Weights of a small image VAE: encoder width 128, decoder activation silu.
Rows from block 10 of the encoder, named by matrix and row number. Rows with one number belong to one neuron. Each number is 128 + 24 x the weight over its row's rms, rounded and kept within 0 to 255. All counts start at 0. Numbers have three digits each. After the name is the row's rms in percent of the matrix's.
# fc1: MLP up (encoder.blocks.10.mlp.fc1.weight, 512x128), inputs 0-63
# fc2: MLP down (encoder.blocks.10.mlp.fc2.weight, 128x512, transposed), outputs 0-63
fc1.7 050:136117140144129145112126093106116124154128096111122106132157148126169096120178151137094146132133079125191137091105140094131087150155100162159155109137125133118125123142148099101131168159144112
fc2.7 037:139154117099104145135091176098095123134130150114146130138083150140084118108140116153160068139077162133104174148150136122149166149127127098099141122133114126106101170126110133142181107121102094
fc1.8 087:160166172135137108098095119139129120112146121118116102167135123102161112141163092128108162101141100140163121149178105158144091131144127111118107159092152130147125104159129154158115153158138136
fc2.8 047:117135137169144134105150083142165123138117117126104128108118114108085071158116124135084150131169115123144103140144146115093143109084091105132137137162137164165110130121153144143088141142120154
fc1.9 100:164119118156118119104152164116166082166104154108164130093143110128138105091136160118105150149150089132157129089118124131083121125129120123081141091128179113101124125096111173118139132134113119
fc2.9 056:134145098067128124119110143116088136146169114129103122092123175093159128146136122127123151151132136135174159160145122151143135136131151115150120090148114123114139148101112128115168157145141089
fc1.10 051:144121137094156167121089136148172102101171127149101108178152142086109145065198151102154144126160118121131100154172145108107127121170128101115155152142159146108102150170128127123104152132125116
fc2.10 042:144138111123138140117121148154130142141091131158136116109075104111072155130114141139155118116097148132166157102129155159113167149132138116121136127126121141149111120115099128137127085142114104
fc1.11 063:112143119140095133100152130129156106130152093134103103147153112117110111144147123138124136112132110134199100102149082125164078148153072145139143105144148063159111120126122128103118163128135124
fc2.11 053:134146129108140117139105139142133140153123131106117118110150129099096114113145138111126174139123133109176136154152100130138108145133112126088109134106121111101142185104132142098119132201137121
fc1.12 078:146174156121155153130111154135118122125143138148110128091126130089071111118131064153093155103143100115148142114163138161122113141133120132080096149136145120118138112124121151101143110162117128
fc2.12 065:134110163137105114090121124116116120111192131127141125168109138130198160142155147117099176138112119135142105139115103090143093112120122116121134134137103065140135139130125099147148155148133140
fc1.13 107:130170145119145129084095134134119114134173094114105153102140132099074117149175125129116148130143095120141174149167096135132085114139137131085110128108149141100133140118127122104145133169128098
fc2.13 059:124168136132099157100161114122122096120151108136144116137135130117120109118146147120113148137166168156162100112119146095087096090129085143147141144154185124157111149134131116125135149154143155
fc1.14 051:108152135140076093119137131121103133103136130101142125145175102130132143098148112112131159092191132165138129093147147099132112149131127132083130116109135095106112111183158170103128126177130113
fc2.14 036:080101118129115135155126097151122106083092139119156111144145122108142176149156172125158150097170147130130113101127148086148125145138085128171116119136127112142128166126132117135082138164134152
fc1.15 089:122147163129152124089100126107118079135112117129148105146146137108139140143173119107157180150135100118178076166169151144128094154140154100104151127120104127101134102124095129148138107126131137
fc2.15 113:157116112138161138090163121156135164119119133138093151126104126110103080111103140142142141168147149109131139122075117144117149110094100135142134120177156155167093121103146090134114102123164152
fc1.16 062:168130116093104151089157111130119138121146139089102125159140120138073130095168136128114135118118142121147114175118120154178084117128135085110110158110124146167098141151140135166099103117132136
fc2.16 048:100084099108178119100146130138121120136103156065136146155127116095125117138151180148136175165165132103133143145133113147108151148125166120147106106125122118108091125138104101139099085106147116
fc1.17 084:163144145131119146124105128155126126183149118140130112091140173099115109170135082153057145158151111108156151153131072145100110142129159128138102116147129121089174164115125133136172118151135073
fc2.17 083:151086122129098115125133138121114134132115161119148133137129157134098161151143125147095150189104166087154132138129038148137143157137224108157108122113079127102085149119115095169152092123175103
fc1.18 052:127161144096122176131113156131119130120129114165153091091156123140139128101144140086117138119149126114178114126151104121085142146125123071160159090137136185146129129127126118117138147111153152
fc2.18 035:139141128128164107118108132134115141127115145144113110108081124136069176097141146167107124136116145113160112153149106167155165154117168129129145141105137158116139116097127116168124130152132122
fc1.19 059:159157134132130125123110094119137088115132126100117108144180115112128081104140176131130153092130061151120123172132138124180066115126126136130105147087158152138109123118143172105090130162129139
fc2.19 035:124122083120190114095172154128143133094148140086118134151108126077144127116118169102134144119183161162157132093141115097163114110111098134132133153119173120165131147155114115105112129168139098
fc1.20 065:140160136134132148096113105134132146151171099126081111129166150072096128122185091131089166133133101129158111160144103118134106134106085108118114146125125119123140135145150134101122145182169153
fc2.20 067:154141097116104103104161139125080112161136129108096164098178161095130136127122123110155126155119120150158150129072142160154140133125138122115151087151116128109140149064102156107176129153158100
fc1.21 051:170134163132171128103121148112118128158117115149151153145121176145060117125153139142121158156147110110138128165154106152082139126131137123110153127137123128127144190089118116116161143155140086
fc2.21 040:148130122114114114126145125105086121140089131106154118117109150117115184120111148112137083140095144141119147148106130163156142144121173127111145128139092122121104094094113139160118093103116104
fc1.22 085:139171139135134158121104149129124120136119113150125136108131105104117151064136050100129139117150094114217115165159139153120143162139142129127121135117168131107160139115144151132138138120098152
fc2.22 084:145109199138105134105117129125136139127165138166103131165124140130189160115141122129108177121114119137152120129111108106130114113133113136114123114115124109136131152144118141165140163191130130
fc1.23 053:167136135127102151087146133126159123136139137135110164109125126142105116119137101118120187133134113113164128114148125129164126099103092121123148117134162109078093168134123107117173151134176149
fc2.23 042:121159156109138114151132115127106148158150125091096102125114127113144108157137146154113149068116141141221127135144081149168155132123127116133107165108154134124162122155183111142112104145134140
fc1.24 068:146153116092153121125170110111136095165108131116086113116104157084106150155161127134113167138165119133149165131141139079159115139152144134092114122149144126138140146127114120169146109132144080
fc2.24 052:168105127135110126118154126109108143143088149081075132119126126145101092119113127135092148126094109123115154177105122175157171154108140104112102094118102173125133140098110156165139135123165127
fc1.25 066:136105108135168107126130089156124148143174162141153103153138168093082121107190145150129145116151149129158159144163129112172125135104149152106148125131128114101138171149139108112094146157134093
fc2.25 048:140143159119135126094164137114107109120111131137131145114028131116054097138111124144128120145112169134138127126090152156107137132130131147109161141135135167123153104106114147157165090126115126
fc1.26 212:112166105117102146136151097136115138151120130104139101110106099125143110138105141181089152159155122105151147143139119101138109122135137115117132129146088141121140159128164126069145126140102181
fc2.26 276:178113126146132138118123152118133118131139138119113119128082152149073144115142133147095098142056126082109134137129101144144204141132180142131109118122133127104105160107122122159146120139164107
fc1.27 106:110178091093145126126161114122126131178118132107139116136103123120094151126144136130073148120159137097159144139140115052130114141129134199133125141147146157140141115130127110110112138133133116
fc2.27 091:177099155138100140111124148106138114131116141136112124132118134157068144104150135148133152120066144112130134135099124163136164131126166137123123105127102161102111140103108154190152130165140119