Weights of a small image VAE: encoder width 128.
Rows from block 4 of the encoder of a small image VAE, named by matrix and row number. Rows with one number belong to one neuron. Each number is 500 + 40 x the weight over its row's rms, rounded and kept within 0 to 999. All counts start at 0. Numbers have three digits each.
After each neuron's rows are labels from the 100 images, of 14848, where the neuron reaches its highest value: "responds to" is what is common among them. Only what is clearly more common there than usual is listed. The data: stained colorectal tissue patches (NCT-CRC-HE-100K).
# fc1: MLP up (encoder.blocks.4.mlp.fc1.weight, 512x128), inputs 64-127
# fc2: MLP down (encoder.blocks.4.mlp.fc2.weight, 128x512, transposed), outputs 64-127

fc1.455:494499441410457465526551503512459572562559525484487521547489494513500504443523501478479496395562577465408444529509454458486476549560475464536489540530538537451498518450423513594489477533511469
fc2.455:497451513477438482512569525492530527436490464483389494434504503423552565482528531553531517459461497516449480511473478537502495483489538489478520505440529509407517519482584478461504468514509446
responds to: tissue: adipose tissue

fc1.15:501454521448478518467440498442452544469544538511503482469462570521542456535433547485506430503541457526572531531534477501484499473504480431554465565509585461548514520492463514457442499511483427
fc2.15:467513488503476477580430571479447537546469528522459486498473575515482557495502533550504551464538489481526524536491480507580461573535484492522452480436531519475492479510495581484514468452502530
responds to: tissue: lymphocytes

fc1.475:476527456449529522470520466494451497553537535566555560560516484542483486502494468494475552472561524502501407522510475432452487514517565430438491476473439555517551432508511522528456522456453490
fc2.475:465466498539500532591565470495468522556508509458537511420533422513520494453494518478496490463451504510459518509471483508497556503491571462547462466497492498484454482468523431488488449460529496
responds to: tissue: adipose tissue

fc1.294:502481434432557509517533468520537496536591465455501509443497532487526492502437531505507580445548520475512406524566419488433544474555521420474472508545481498554526484534506531588481491555512457
fc2.294:504461554492501516540368478487435495508435423511489473537506495524479501515467479534511453535529513544484553555567583562563478493494498462442521489494509479504515514450484537452470534504451469
responds to: tissue: lymphocytes

fc1.425:508511469450554441512576505555488473545524525525557522440447536473501504478531500496503493492504498494470433513469421487452486536520484412523503521531593511416493498560507516574468395502539443
fc2.425:474476497500537525552553504462494488506509441482505484418413507507465577479560459464533482492502481546491508519410497508547467526511554483443564485490556485458514479541605504488515448414529424
responds to: tissue: adipose tissue

fc1.35:539525489442459476436533558550464586526429506531551543521515536525508491488532513503559501475531464484462426507477536506482472512592480457501434522536452553530531543522467504529501528501477480
fc2.35:488523474458450447468539537523518510455438440492448504504478472482514505492516561524535451439494534537559522533535533522527530506580399544484515548478525504475507607495535481433528497566484480
responds to: tissue: adipose tissue

fc1.313:482522510470513502475462525479448537534510560498517572594564556478517548477453523504550498407505502500473477539522514420493508566539504480489450549539464517503539473497504454598482448504494469
fc2.313:511521530531449465506564520563529489464446403472540527394518523540517562512522510501525477502484470497494482480443439513497529521496544450440496551490519506470489497511542442428558453547493517
responds to: tissue: adipose tissue

fc1.247:441465491496546522463462471568499472491568548464561541558574511540454451482515506430443510455508523439498507504478568430493520520558454517508516512576445565494479528420512545498447505500475540
fc2.247:459454532476498551482488498544506518532491464465505526495544485511520518542481559537545501442515516447553496481445562511458566380514532499427498501466453537512532453467486464444526542516484516
responds to: tissue: adipose tissue; tissue: mucus

fc1.48:467476449455598496466492446486509501512553514567549564453445570521574485487464462505506530462500492472454428475503431461498550545534475416507492505525514484483525461514495498572490452495516455
fc2.48:518508554545529523492458469407509450445542504545550484473504499476489513506462491495455594524491486489515556446538508485574503518505522496485554526429493487538548477575455560446485503448478541
responds to: tissue: lymphocytes

fc1.137:505482449536566549558521484554459539435451444501501551545557552563481470456560506544576476474531492503442447516485421451453456500522559472542514527495500546515553470553535452571437546472528515
fc2.137:493426507501532508468518490475541457509512513549527473473488469540437556450546522455387550452461514514532578480483475551544488433458506532500544543526510449462533523565476531481467546492468393
responds to: tissue: lymphocytes

fc1.339:435494483532418489499546468470553465542482476500523512510526484449511545473550505489491527471492581428571501502544591519479512458490423514443448470531501481478544470537537552506548535564440470
fc2.339:527575505561505498420546562476524559473425419469542520502500493492566463557507458485396537475521487555526465513576532468552529504526434533521483585567491512481488550476512466579507536562437519
responds to: tissue: lymphocytes

fc1.222:539472452436492547513440501451521513479440469541567542483509561540493470531529529514489571452537594540603450478528446457543498510466451480481426526482505520480519554539523569497555530541465545
fc2.222:456486482537531479516532546487449454542461471465425442524463515545504548530532498460557440501515430454547522543486462554517471558557599511554455503531546556476504563513482485469437437495537466
responds to: tissue: smooth muscle; tissue: debris

fc1.239:544549459447503472493525562482466468555503475475504528469504547472556477507561497514547523452478459539513466492440545565456534470548489455527520517572513532437501446495423533571452514569466490
fc2.239:520466497540497526558453509546418454521411416529368498484531497461456450449491470483515490497495540562524544503459541539542476480554457513471582523501587492447522521453534479448473509615497462
responds to: tissue: adipose tissue

fc1.84:550512511524535494494470532455425542470501501523547489499577492506476482532464508462526499448528498474429442531525495527485532475532501464420497464527543479504573468472489484471491466491522449
fc2.84:520517582544491509626459507492466459473469514501385496461500462507422509489482484462482459554475467557516597498474485575535526530474499530495511452511613491450472527497485495453523448463523462
responds to: tissue: lymphocytes

fc1.57:490525472530539419565483486526509541521568470558581534441490476530552527523570507546509489509536464420471441544516447499483483465480536500403441494507477484463503487501455456540511459441521543
fc2.57:535553569531539536563512481542472446520465499515492490490537430542440461485494483421489496543444500567451598460490518562530521498462537542534527473451501488504557456519527487463519472512479459
responds to: tissue: smooth muscle

fc1.211:481445504439498496512469554505563511459564446471547476556514553487484541497432570409514472447497536484493476502513529486450454539507548449503453482578495525492526522473540517497441575466491494
fc2.211:557500520522475533510490529537524457522500529471523474512463495526486453479502531470525434420520447592469429450513494437515482527573522502458587463561531450502467508517477516530537487555486525
responds to: tissue: lymphocytes

fc1.200:501572529473513538444482416479470439513474452511550540551535426527474490532446499492569472510482543502530482504455545475459478476488440469502567554471420551555522459499520506470561511530472491
fc2.200:508535478533506530493496519555453527556513462438559469485506491507557460480519455594452515479513516459444510495530524546493468486431470501462477543511448471509507507548468511532482481555478513
responds to: tissue: lymphocytes

fc1.184:509476515518528545505513535508500508511538446454542522378417489522524502485442524529508460443482496426482488547495457466463495449538471442479477555545557475545490542481551503491456445538532430
fc2.184:532533476526493519529507558562454532506464535518541435552583491404501487486498507431504528555488481515471413479462541528516495584492444561463426462475446491477519512537487503537530511464447481
responds to: tissue: lymphocytes

fc1.164:465546494456467478458515553559468505543534507494558559567557581513509504475497553471550509485505494526461420531497548457476542436536382445478459540504517480496453474467467538567462527518504484
fc2.164:497483504510489542483518528539506493514429409471359503491544471497503545482516485521534434491480478545515562462486604548494525427492501511529489534512519486513513507459570466453537530588509450
responds to: tissue: adipose tissue

fc1.70:529502433437478527464473508497501558513534461550600517592567527497532506574525484524533469469556551513448404524488496404451465555517583464472490489474414473479486525430501517536441532510419484
fc2.70:517534457477521438486567445570453519498528432536548505474464508526541555532495454511520521518544535499553498474529534548467478475518455448473515510526526492516442482508547520475499499534511489
responds to: tissue: adipose tissue; tissue: lymphocytes

fc1.430:515511481438491435535499529508518501515541570564506508548446513498477458530524465548511549412502458467528480476515484481454475523549544527529498517532587461475424539475477566553467467488508529
fc2.430:512501504496452478517548466467574514478526447530473475461490483461592565459507498518518493519446533499554457503495485493500502480453543454476492472440542511473539537554600528450528470496508529
responds to: tissue: adipose tissue; tissue: lymphocytes

fc1.290:487494444504490510506503518485462525499498490466496490579488517469491510474516519466517440491526520504428444577546506517537483545512505466511432478536547524522454584490559522564541506462499539
fc2.290:502495503540486532496478559549549518404474438497478491467478555467515586507475505534520537497450524506469517480510422510474535556463473485442507470490469507472524527456552521406501547544482504
responds to: tissue: lymphocytes; tissue: adipose tissue

fc1.166:498497484452592507524554481556504553565546523566528544495541547488517528446519483474519502472485523430455462448472546495476563469484548381501494559525561518484501477588515455538479529481498420
fc2.166:562475455520530510485517455547576504431533473582471479490539511470553495531502537470439569468470506434518392466491520465489492410480533467440516560464550465501523529550514519526500563520438528
responds to: tissue: lymphocytes

fc1.45:529477436480510464557528535521496595488537385464557500475435532505592528496572534505533531513497460456465461523482556465518564516460522457500435463517525550505530441543473476457476502494491518
fc2.45:525521529453529487487470565475481431558519544559479525513527448531371509439484487457501501452473507548533443489456509528477454493580494550530467493467507446443470468537535484463512483555488447
responds to: tissue: lymphocytes

fc1.225:486481500486565489517484444451450537537583534465465447543459557573514492524530520386573504539526484510418544517442482539483484528555508490444448466510434458483481441443476499522436460492448500
fc2.225:538502466498456463574490528568468519516513517545434506419458526502518562552502511537426512449480493481522433494443436520554552482471539446512555486509559571510501505526512539415479446511481464
responds to: tissue: lymphocytes

fc1.337:523541504488523496512499489482429566500485468544562545505562487494519496495483498420485538477521452472456478538505504500511503512527516468393445500511516469481583445484483503505520456487505478
fc2.337:538505592538504507605502502491490484488487500536419518477540436496480517495505505423484500569479463558484613491493474580519510537438505508474489426456555507493533499488509495435514481474501503
responds to: tissue: lymphocytes

fc1.249:523438424491542514545526521503518578500499448437530528491476465519490551512474495495518508457504449442413458526474525478498534464458500427528466499486470522538567479486442461476442520465520484
fc2.249:542519526504515500456436514509464479533465525506594540447533425499435458463522462505403532427562557536518492514501470548520477488535512535472444514507517462478465440518478522505508464526458464
responds to: tissue: lymphocytes

fc1.173:500523471466540446468529576487528464493490482531512485452465507470480459458525533543525490478540540480469476551473481498456469524578430483532507485531575521449478529587488496559437454528498488
fc2.173:496473516494472495523537499431467492467441453550462468422428531511526554462524458498542483508481519557530509553451497557537472544535510457485556460508614474409507530531570499449530483400534462
responds to: tissue: adipose tissue

fc1.178:473471499422506475556472505479529498547573528505471520471478512552457526513460553469532547504489578452461516545481534461455492468452534488431549495512552500472462460486507448498471536492474483
fc2.178:401486466520505524578453392484459518518517475568461512502521552528470483505456488494468448558533494489522446517487474513509519580436556423520580483518604471515510490464500535404493483506540460
responds to: tissue: smooth muscle

fc1.250:531507511484467525546571541545508586435481492466486563468529512559595482501455592581569473485548483446452452496555451522536455541499448417519490508505551525478545577515528473453558530542524458
fc2.250:548545539517452489453464577507496518562515550499502464525509451418475522490509474512520474523496478585538540511509548513529497517492465571496499502475511477479449502580474540553550554482491500
responds to: tissue: lymphocytes

fc1.432:469462467441467517415459525469497550538552538544477505502418570508533483515462550515504507443526499501555453549505524418504526514543437433478527539542554534490416524458547551529499513500477540
fc2.432:503474502473454481468441476400538520531476490505465450550488528521532488533449501527497512470563494474572464592590461469562499518459508439467471470547567500524475546516456543436508494521518509
responds to: tissue: lymphocytes

fc1.445:506462500540565488460559576485447557486473480426518538455485531487486547481481521449511501460492462457531484518555526435435428506565517474521527494508542509538558551528471532510471492463540447
fc2.445:554557520443476516469527560497457459542438455563542509462466521527493527485523521411457548557538473461526481485424480416549521468466561412481536572454453501411551461495609482514543490435496436
responds to: tissue: lymphocytes

fc1.340:426457451451548504489464476435548544491557488558573470534551533483474445446471499494505526412546539442488460562495518521455490542535441479446537540520592524538436501436481514560499498510469457
fc2.340:515475476479427522550523521486479444458514453561475507473549526397513505490520494559518508465498526500525448472522541477513579355482446462447582525521602486470510540529533489492560497554485470
responds to: tissue: adipose tissue; tissue: mucus

fc1.108:449518440455512578519494467465394513510485466462493541513530485524506461523474493403529468507551542513424439542499456514437431530575570505444470473551467469547538503501469459569516466459491492
fc2.108:525492486500534517603519474510442473471485412499466505414483523529485518500536539499468519481496503540493460550497521543482506432477607472423566482498497468493542478515551531468464474530543480
responds to: tissue: adipose tissue

fc1.155:461463503470515582527527555506406544526454464506505530505561571505472436446536543464511446437566492503496436532458482487533523549547457508456529553550525512521525466460495524539477467527534479
fc2.155:509450514523502553541511529481474447444405423518389483459519519476522519496520514486572479455480509513476534509434556592499496420500514518467593515487576490439506510501567481434502509589524463
responds to: tissue: adipose tissue

fc1.9:542534485482469458497494564499485596463465485479452460451458559421478476461509501501562450435493469497516473568504483508523453517528389553527470491528526505421504553475529471539560460504492486
fc2.9:548523471471381468422500558452515550462438450585469438509486505481526505491498516552506490448473526488593496487501501511520518554531455518517502510498574510461503598505517550518559467537461485
responds to: tissue: lymphocytes

fc1.231:508528473514533563518588526570476493536493511451477488483526528516469506480523484465502506447463501476471476467456510514481473479552431517539523579496467506470559519499564480543530471580524433
fc2.231:538462428480550556538529530615470484523469475429444502517542489537506523500518515451509522494485523491473445490490525530450481418503549519499489539540500522515494496519469516497484510574527476
responds to: tissue: lymphocytes

fc1.102:498510487557433523469499582574508518558491505521548483470524470547534495547513487517492582461537543422498498489550503533560546434453506461505536549546509519536490572483547577475562549488559502
fc2.102:550559509540552489542456526525407443511518491541548454496503476506534523483537479512417503432532558505450451516523557485468523489459434500538469500517533476484513470559430510502543456534477518
responds to: tissue: lymphocytes

fc1.463:530451469464484446446451527519445539516540502575605493552502564493567499533493552511444549460545513483517454565551471443503543512490538442416417532546484495523537491526486555533482495464477506
fc2.463:388523530512486501501498447364506544485507443539519501409465514546496430532480519521482527477558501463571499474484550480531523538513519411536564546491545530492494487497499509409495509504526474
responds to: tissue: smooth muscle

fc1.292:459473469429561529480505501498524573484514582574468551543515572511499466524454497449517503427470482480464509556528551457427482504565457524497480493502551468541400563458521522554509492485514460
fc2.292:544431502458421496513517558549558475487535420505420450457529514448579543489505526500494548500500529512519397476505476492504560432457451484412502520458550528526521514565574477492579520538479503
responds to: tissue: adipose tissue

fc1.309:460436446480533478515505466486536527564550545464567494481528498531511453553487531449444548470534584452493442469484517462476549451479579443491522505504520522531423430494429509484439504482483505
fc2.309:478482478503564536646490369548439492549535499526521534498552535522449504515475481467482509498538488463461488496460471468501549503443533498506520511514525479485537438527483549517470503477492493
responds to: tissue: lymphocytes

fc1.55:522508419461471520553467454461470486587509524491433479566521563467526453528542532469550432422511540429468410557453493496493478541512459456523447460505549551423495540435490547571461433558551458
fc2.55:439539489488457489512455474526476477508505470511656512478485450508567495477481491569467535443531554438527465476506494462505551483483532474516474548457407470510514485490505488403454477532499522
responds to: tissue: adipose tissue

fc1.454:482507481511466512507518521422527460467559529469447482409483545502488527551534511499548572455493505439508547525497466517446503493592539516457518503489546527481460583526474504480468430561479468
fc2.454:538492519466505543511439524525484530611440472553466499497577543509497495534510493441465463599516514469522465477530499548552516598507481508509419470469463562459504470512504578481436493462482499
responds to: tissue: lymphocytes

fc1.115:493448473501505510378472502534545559502510458604535555559495503457543529492530520517527536469510514498472446485465554432438523409503463470475486537541457483498508514522565507557555515506524468
fc2.115:482504461501548541460499521508536499513521416489519513477529535498489494495515534488605477514492490417604474460466582471482495454547490464536474525498570539510460531507547508422459527580547409
responds to: tissue: lymphocytes

fc1.104:511500443498550483447542533506454498523565576512511448532466531553522501427511515471516518429542543431445474501454445506487489569552542495481537503483539551515495483531533514542465486437501438
fc2.104:486527443458544514547499514460513467474476507503573453442466481510463508456468543475484511520533486473569462529427404527585512566526575435492514553474460503456501501527515541477562448487546495
responds to: tissue: adipose tissue

fc1.215:483490480431511416509511570566512485509505517456611532469517538522504467471520499493565457501517512493489505547483475488464462440505454391474500546518504500519458504542427492513445524529553423
fc2.215:453454534468530539461497483513547488486448413541451506525535511520507558481520470491516443552518511657580576499465562551517512481465533435516546520497526481530481517496561497418523532507535423
responds to: tissue: smooth muscle; tissue: debris

fc1.101:518532455489517547528497558526452440563498479422551516495504479582502524552516563515521538535458459475534487509478502521441460524556614517496414526470477545470458502469554507541505436479552511
fc2.101:460518541451493525438554536531547579541545516541489410469511546537526451435446536456407511505458503513464517545574470492534432508428457506556496470521408463518470518522435538528470554498443500
responds to: tissue: lymphocytes

fc1.400:463549442454570513526498466456461472577529529524551522559514536468451514492520484429489454517518527473493447517513540422458513542523599443465434473542443548493549443516468526504495452484507530
fc2.400:434496510522478466581558500463498541503550495519590485423423512514524519475537506503507533442500515413509438518489449502466527508496502420538467540491524512498527523528549486418478520452533476
responds to: tissue: adipose tissue

fc1.384:483503494468472536434527502532474534474472530465493535549519484497528475487477547519493475457526555505459478521554501509495454521566436504495490525536399548479529525510455556517555530554543466
fc2.384:522462492530470503453488451515410571510442443472541532488560467446578496504470496557552467454544542517410497517517513514502471461493519493481534523503421520520502500510472534505528532549488496
responds to: tissue: lymphocytes

fc1.397:500461445486578489536488568549554517547592494518452543543554540521498498460533547440502515497564485516520452482441437508485483480477540445446498511545491495528445533468550474521479485477519506
fc2.397:502478518476500486525538525629568467518498520543392473523511498553486505523508521481438477514460469505574476449473451478491523503438553471522498513508516475493491522533516501455513519529525462
responds to: tissue: lymphocytes

fc1.195:447526496500534554448443558495517590556473538548539478605468544486462500488468503448471557496484548512435498468501529474511510536546501452518467538517494490463561498513527468528522460493451434
fc2.195:488515482483495506456579553493528444479516423468528497402455509486581548475527518544530512444484470441549444576506522500474480482522508477465466553462536535506524512537551524362462506509530482
responds to: tissue: adipose tissue

fc1.206:522547467416467434441512575593498534489489501438597529544540520504510504461528501513502476488462500496476467503486475482469484475551424483538424580537397524482491550523470486527518535541531465
fc2.206:520517525499499511426544549523555485458466448473446496521521463548543567498537496525564502514459464551572540431483532536503491477537523530552442530456404519534480544522590473463564519539517489
responds to: tissue: smooth muscle

fc1.58:496469444445517515516519497556466502548526488501559527488482572498447462507530488483553485492546496505413465539454484499462453500564426449441517556557567471473507460527452485519434422517541424
fc2.58:466423514501550515567519452499503488483485434528516492444509499503511523472516469486489454531508517544498535517451519555537520472453540416486588506478631463488515520525517501427463518477503400
responds to: tissue: adipose tissue

fc1.477:550504454518520459500523491450427553549452475488460538588495535546441479535524480448478482509469549513542498583498555429511538565527542478545454550468475515512547482506453525465484525479446549
fc2.477:509489544534469447433557523554519535506575451456554450453452470528530537491508555499483512459463516466482547532558398498473475435550479515442463531460437510467491496534469443498498473498512523
responds to: tissue: lymphocytes

fc1.30:508464526497543585474467480516511539539439534431520476564452562432451550526518541416510463490474538527534445531546510434499492496611499534452485540531469531423509537503513559562480429552499496
fc2.30:489524504540491453433540528464521518457424440436542512438481513558548559493546500476505499520504487469539470562482481545571481531588464458483443518518536506550517593480526524454472466474502468
responds to: tissue: lymphocytes

fc1.253:476528456505508513499486453456494492565546485535523552424453500529452461482524477450464504499534497467559492465516560415460551567522459431438528505533541452503515487522509506563502453476480530
fc2.253:497487458506413502525469513459488509537459450533499492470507509442547507482526510511560459404488532481475390528498563514454530455516445518496540491498596501441506482507502482533482511497474502
responds to: tissue: lymphocytes

fc1.207:541475477493505501500553435428487482471513492449383537445469517490556478502447522454508519502536465511455516560509476493449492439545415466504510492524487442532522521576561458468555488547528460
fc2.207:502533479500484491476492566574475560571456547522574371528532520473469490488501522440515500522482502464477360482456486456538434539485504537476418490484516488493509479517499524516464488478480473
responds to: tissue: lymphocytes

fc1.322:477536466501453455518505527461430516577559555483489503568546455452511430444510505462531480434482535506532499507563579470456479525575440425421561551543457575512536559535488509447510485565526460
fc2.322:447540495556505563534469576512514475519477376514597484479484475478555481529523528527529552497444457459504408539437540476573485477560555450504440482468545486505538437446469446511496462495487514
responds to: tissue: adipose tissue

fc1.387:481512450454468507425526602511494566516481477543516527489484556435502464480514504488552490466471480486498461523490482482521472532615390484539485543524547568428546552507501480565495463538503462
fc2.387:494493478475388495424554547447505539454482455559415503454469521429533514476513511517544519436477485515528480509483520510523506527573411510473524491493613518472489569492536516480569455546507491
responds to: tissue: adipose tissue

fc1.502:532568522442540576485466466481510572512500507489592488590561475530480456490462435494463483534478481528488435478486577449509484492471460556440511456527456517481528416494455503491518514473502547
fc2.502:434462515506474491485490498489453491497500458496543576371498513546521498480500498573532511354516520508474485511474435547516508518555556480509513526525472523489508527487533472456478508545504437
responds to: tissue: adipose tissue

fc1.116:537492437517570577464471543502451477548528461435465478540552568417524500456452491472499472540554448499398498482526499468470503457501624485488517492503429528509532532502507448520537481483446555
fc2.116:451505447549458512525459491499557471471494521568487513402463521550484447483512549493448542371479545478584412545472460548501507527531450482511526571477526491512436473499531544458510520512502487
responds to: tissue: adipose tissue

fc1.437:543448489473503529553516543460505517506537538534414495492472534435476476543479518455499531446549553476484466511538446523473491522497431519462534461526602530501503556458446530523480431517506505
fc2.437:513497448485484491567531538542567503521513547559282449503481528420487548504502527472463496492472493469521480494495423488499495557480464510523477483513597536486489553496496509520503483548495476
responds to: tissue: lymphocytes

fc1.390:539562500504501528486485471418467423492473505473545532470527443557452506490510526429531477519472499472569498544518570475481555449571523448529460524513467513462442440459518513461528459486453483
fc2.390:530479486539493487438478549535414539516488486454575455462501529493517478505465465465482535449535506500417409502527539561525517436468504511499495528464457478513528474564530557479496564453463463
responds to: tissue: lymphocytes

fc1.237:500477465503462506448500525478518558528503556504533535547447557466537496548499611529487570453520523452485480539505442464519504550517493514486412523524496619477503497439501507512469483498507540
fc2.237:508523463467479469441494512395499549506497549536480494519456521519487491516477516491464493467525518481561442583530425436500463552524521502537471466541472522471501514492515568456542469498510531
responds to: tissue: lymphocytes

fc1.310:493517442438415492480518521531481539554551531525517539522505534470491468457526549478505467435486534460473452538473525459430505480556366470470478545527528523460493501485475510572517492539505457
fc2.310:488490526466401435516521551548481548474469431516405485526553494397533524473524499541557474474469493514451504518474576539455514494531450540525470493490571495458469538469535470483560473565504474
responds to: tissue: adipose tissue

fc1.110:504499429465553541388502519509577560469521490511574583508499562521511509504505496514493563459464513478502455443523514425491522512577472444473481565539462514552503490492505474554510485524495505
fc2.110:510489420502541561330526535493586535505541455524530544494488548498522515509489514505545538450494463452532467477528540432511498454571490434488466551532463512542490485558524504490527503550508499
responds to: tissue: lymphocytes

fc1.453:450513495492545495538463511528383591509452491559608532616575516478498470507527469471525530501535512493434492508511531485517491529502581512456459489500435531503568428446462492516516486476492533
fc2.453:512495578528483492523545495439506463458535469525492525426537419538504518487498520504482516423476470525525540523497472537499527441497521492474568476467546493480527512515516479434512486561493484
responds to: tissue: adipose tissue

fc1.282:499466487496525431496502530526448564519536426480461546443465561512507467530469479475501471530488513489504419564510526496471564493491435516520450506496471478482537510477458477467497451547539507
fc2.282:489563500541528449540432576491437449530508550570483489552545471503396494547460466499479484456470506496482408505475590470488432530517516583445460494513528399472519492543460498530510502489419508
responds to: tissue: lymphocytes

fc1.251:525519437469542482510517508581489465570552502462607472451513534468501462516530503499553463481496512476515426547467479425468462506494514403444509518539440439411465473571445530560514442527542459
fc2.251:412487511456514494495493449500554489528478472518549495469466465569497568458533470528564469552488482563561513517433488497521524553495576462515509500442508470526481474497589495467495518373543422
responds to: tissue: adipose tissue

fc1.423:471537515462439511427479465496477535519545487537490524457406478531559508493517518519510495487524510486544424562540481475474512560522492447504543437546527562447496487525511501506504448437484572
fc2.423:538553449458432480466450522450471478525495514580522505531470497469424531474493456480485479418506539500502450531482525447474445507592424474474452565544524465424495505488487477571513493484477511
responds to: tissue: lymphocytes

fc1.444:495509454469470508442543551488466581492449494461489507554506526411541512470534540510519486452473493514516455549483434492531459560617413564529439498540478577444561544501503478540504483503485515
fc2.444:561511456500430492463576563446484533428457500487430460467443491492533522485525527513516515451462483528523486521500435522535468566556482558520489471483510564455497585520547536497565453507503499
responds to: tissue: adipose tissue

fc1.59:514550456502506422462525556599507450510500543409583480473523461487497494487558499517487474478475491517481495516477437501489460498494477549520432517512424533456517528549453489543488477553514509
fc2.59:551568534513508513507529482515502416501451520479456468520505418589485564504524454458486501544464496584550551435495475527511457534522536584528503439416383509505528503530538518466542491462495515
responds to: tissue: adipose tissue

fc1.179:485550462481438483429468491474516488540525550510581520492383513510526488529468518539464509484513512470500477555536511443512520568513478489493467460505473546486513463481492518505510408486457577
fc2.179:533575490475423479473453553398472445531498497529532471478442520533459509480479490496504497466510495510580437534502519455501453551543461511520441510501459426456541445529489508511526451420481552
responds to: tissue: lymphocytes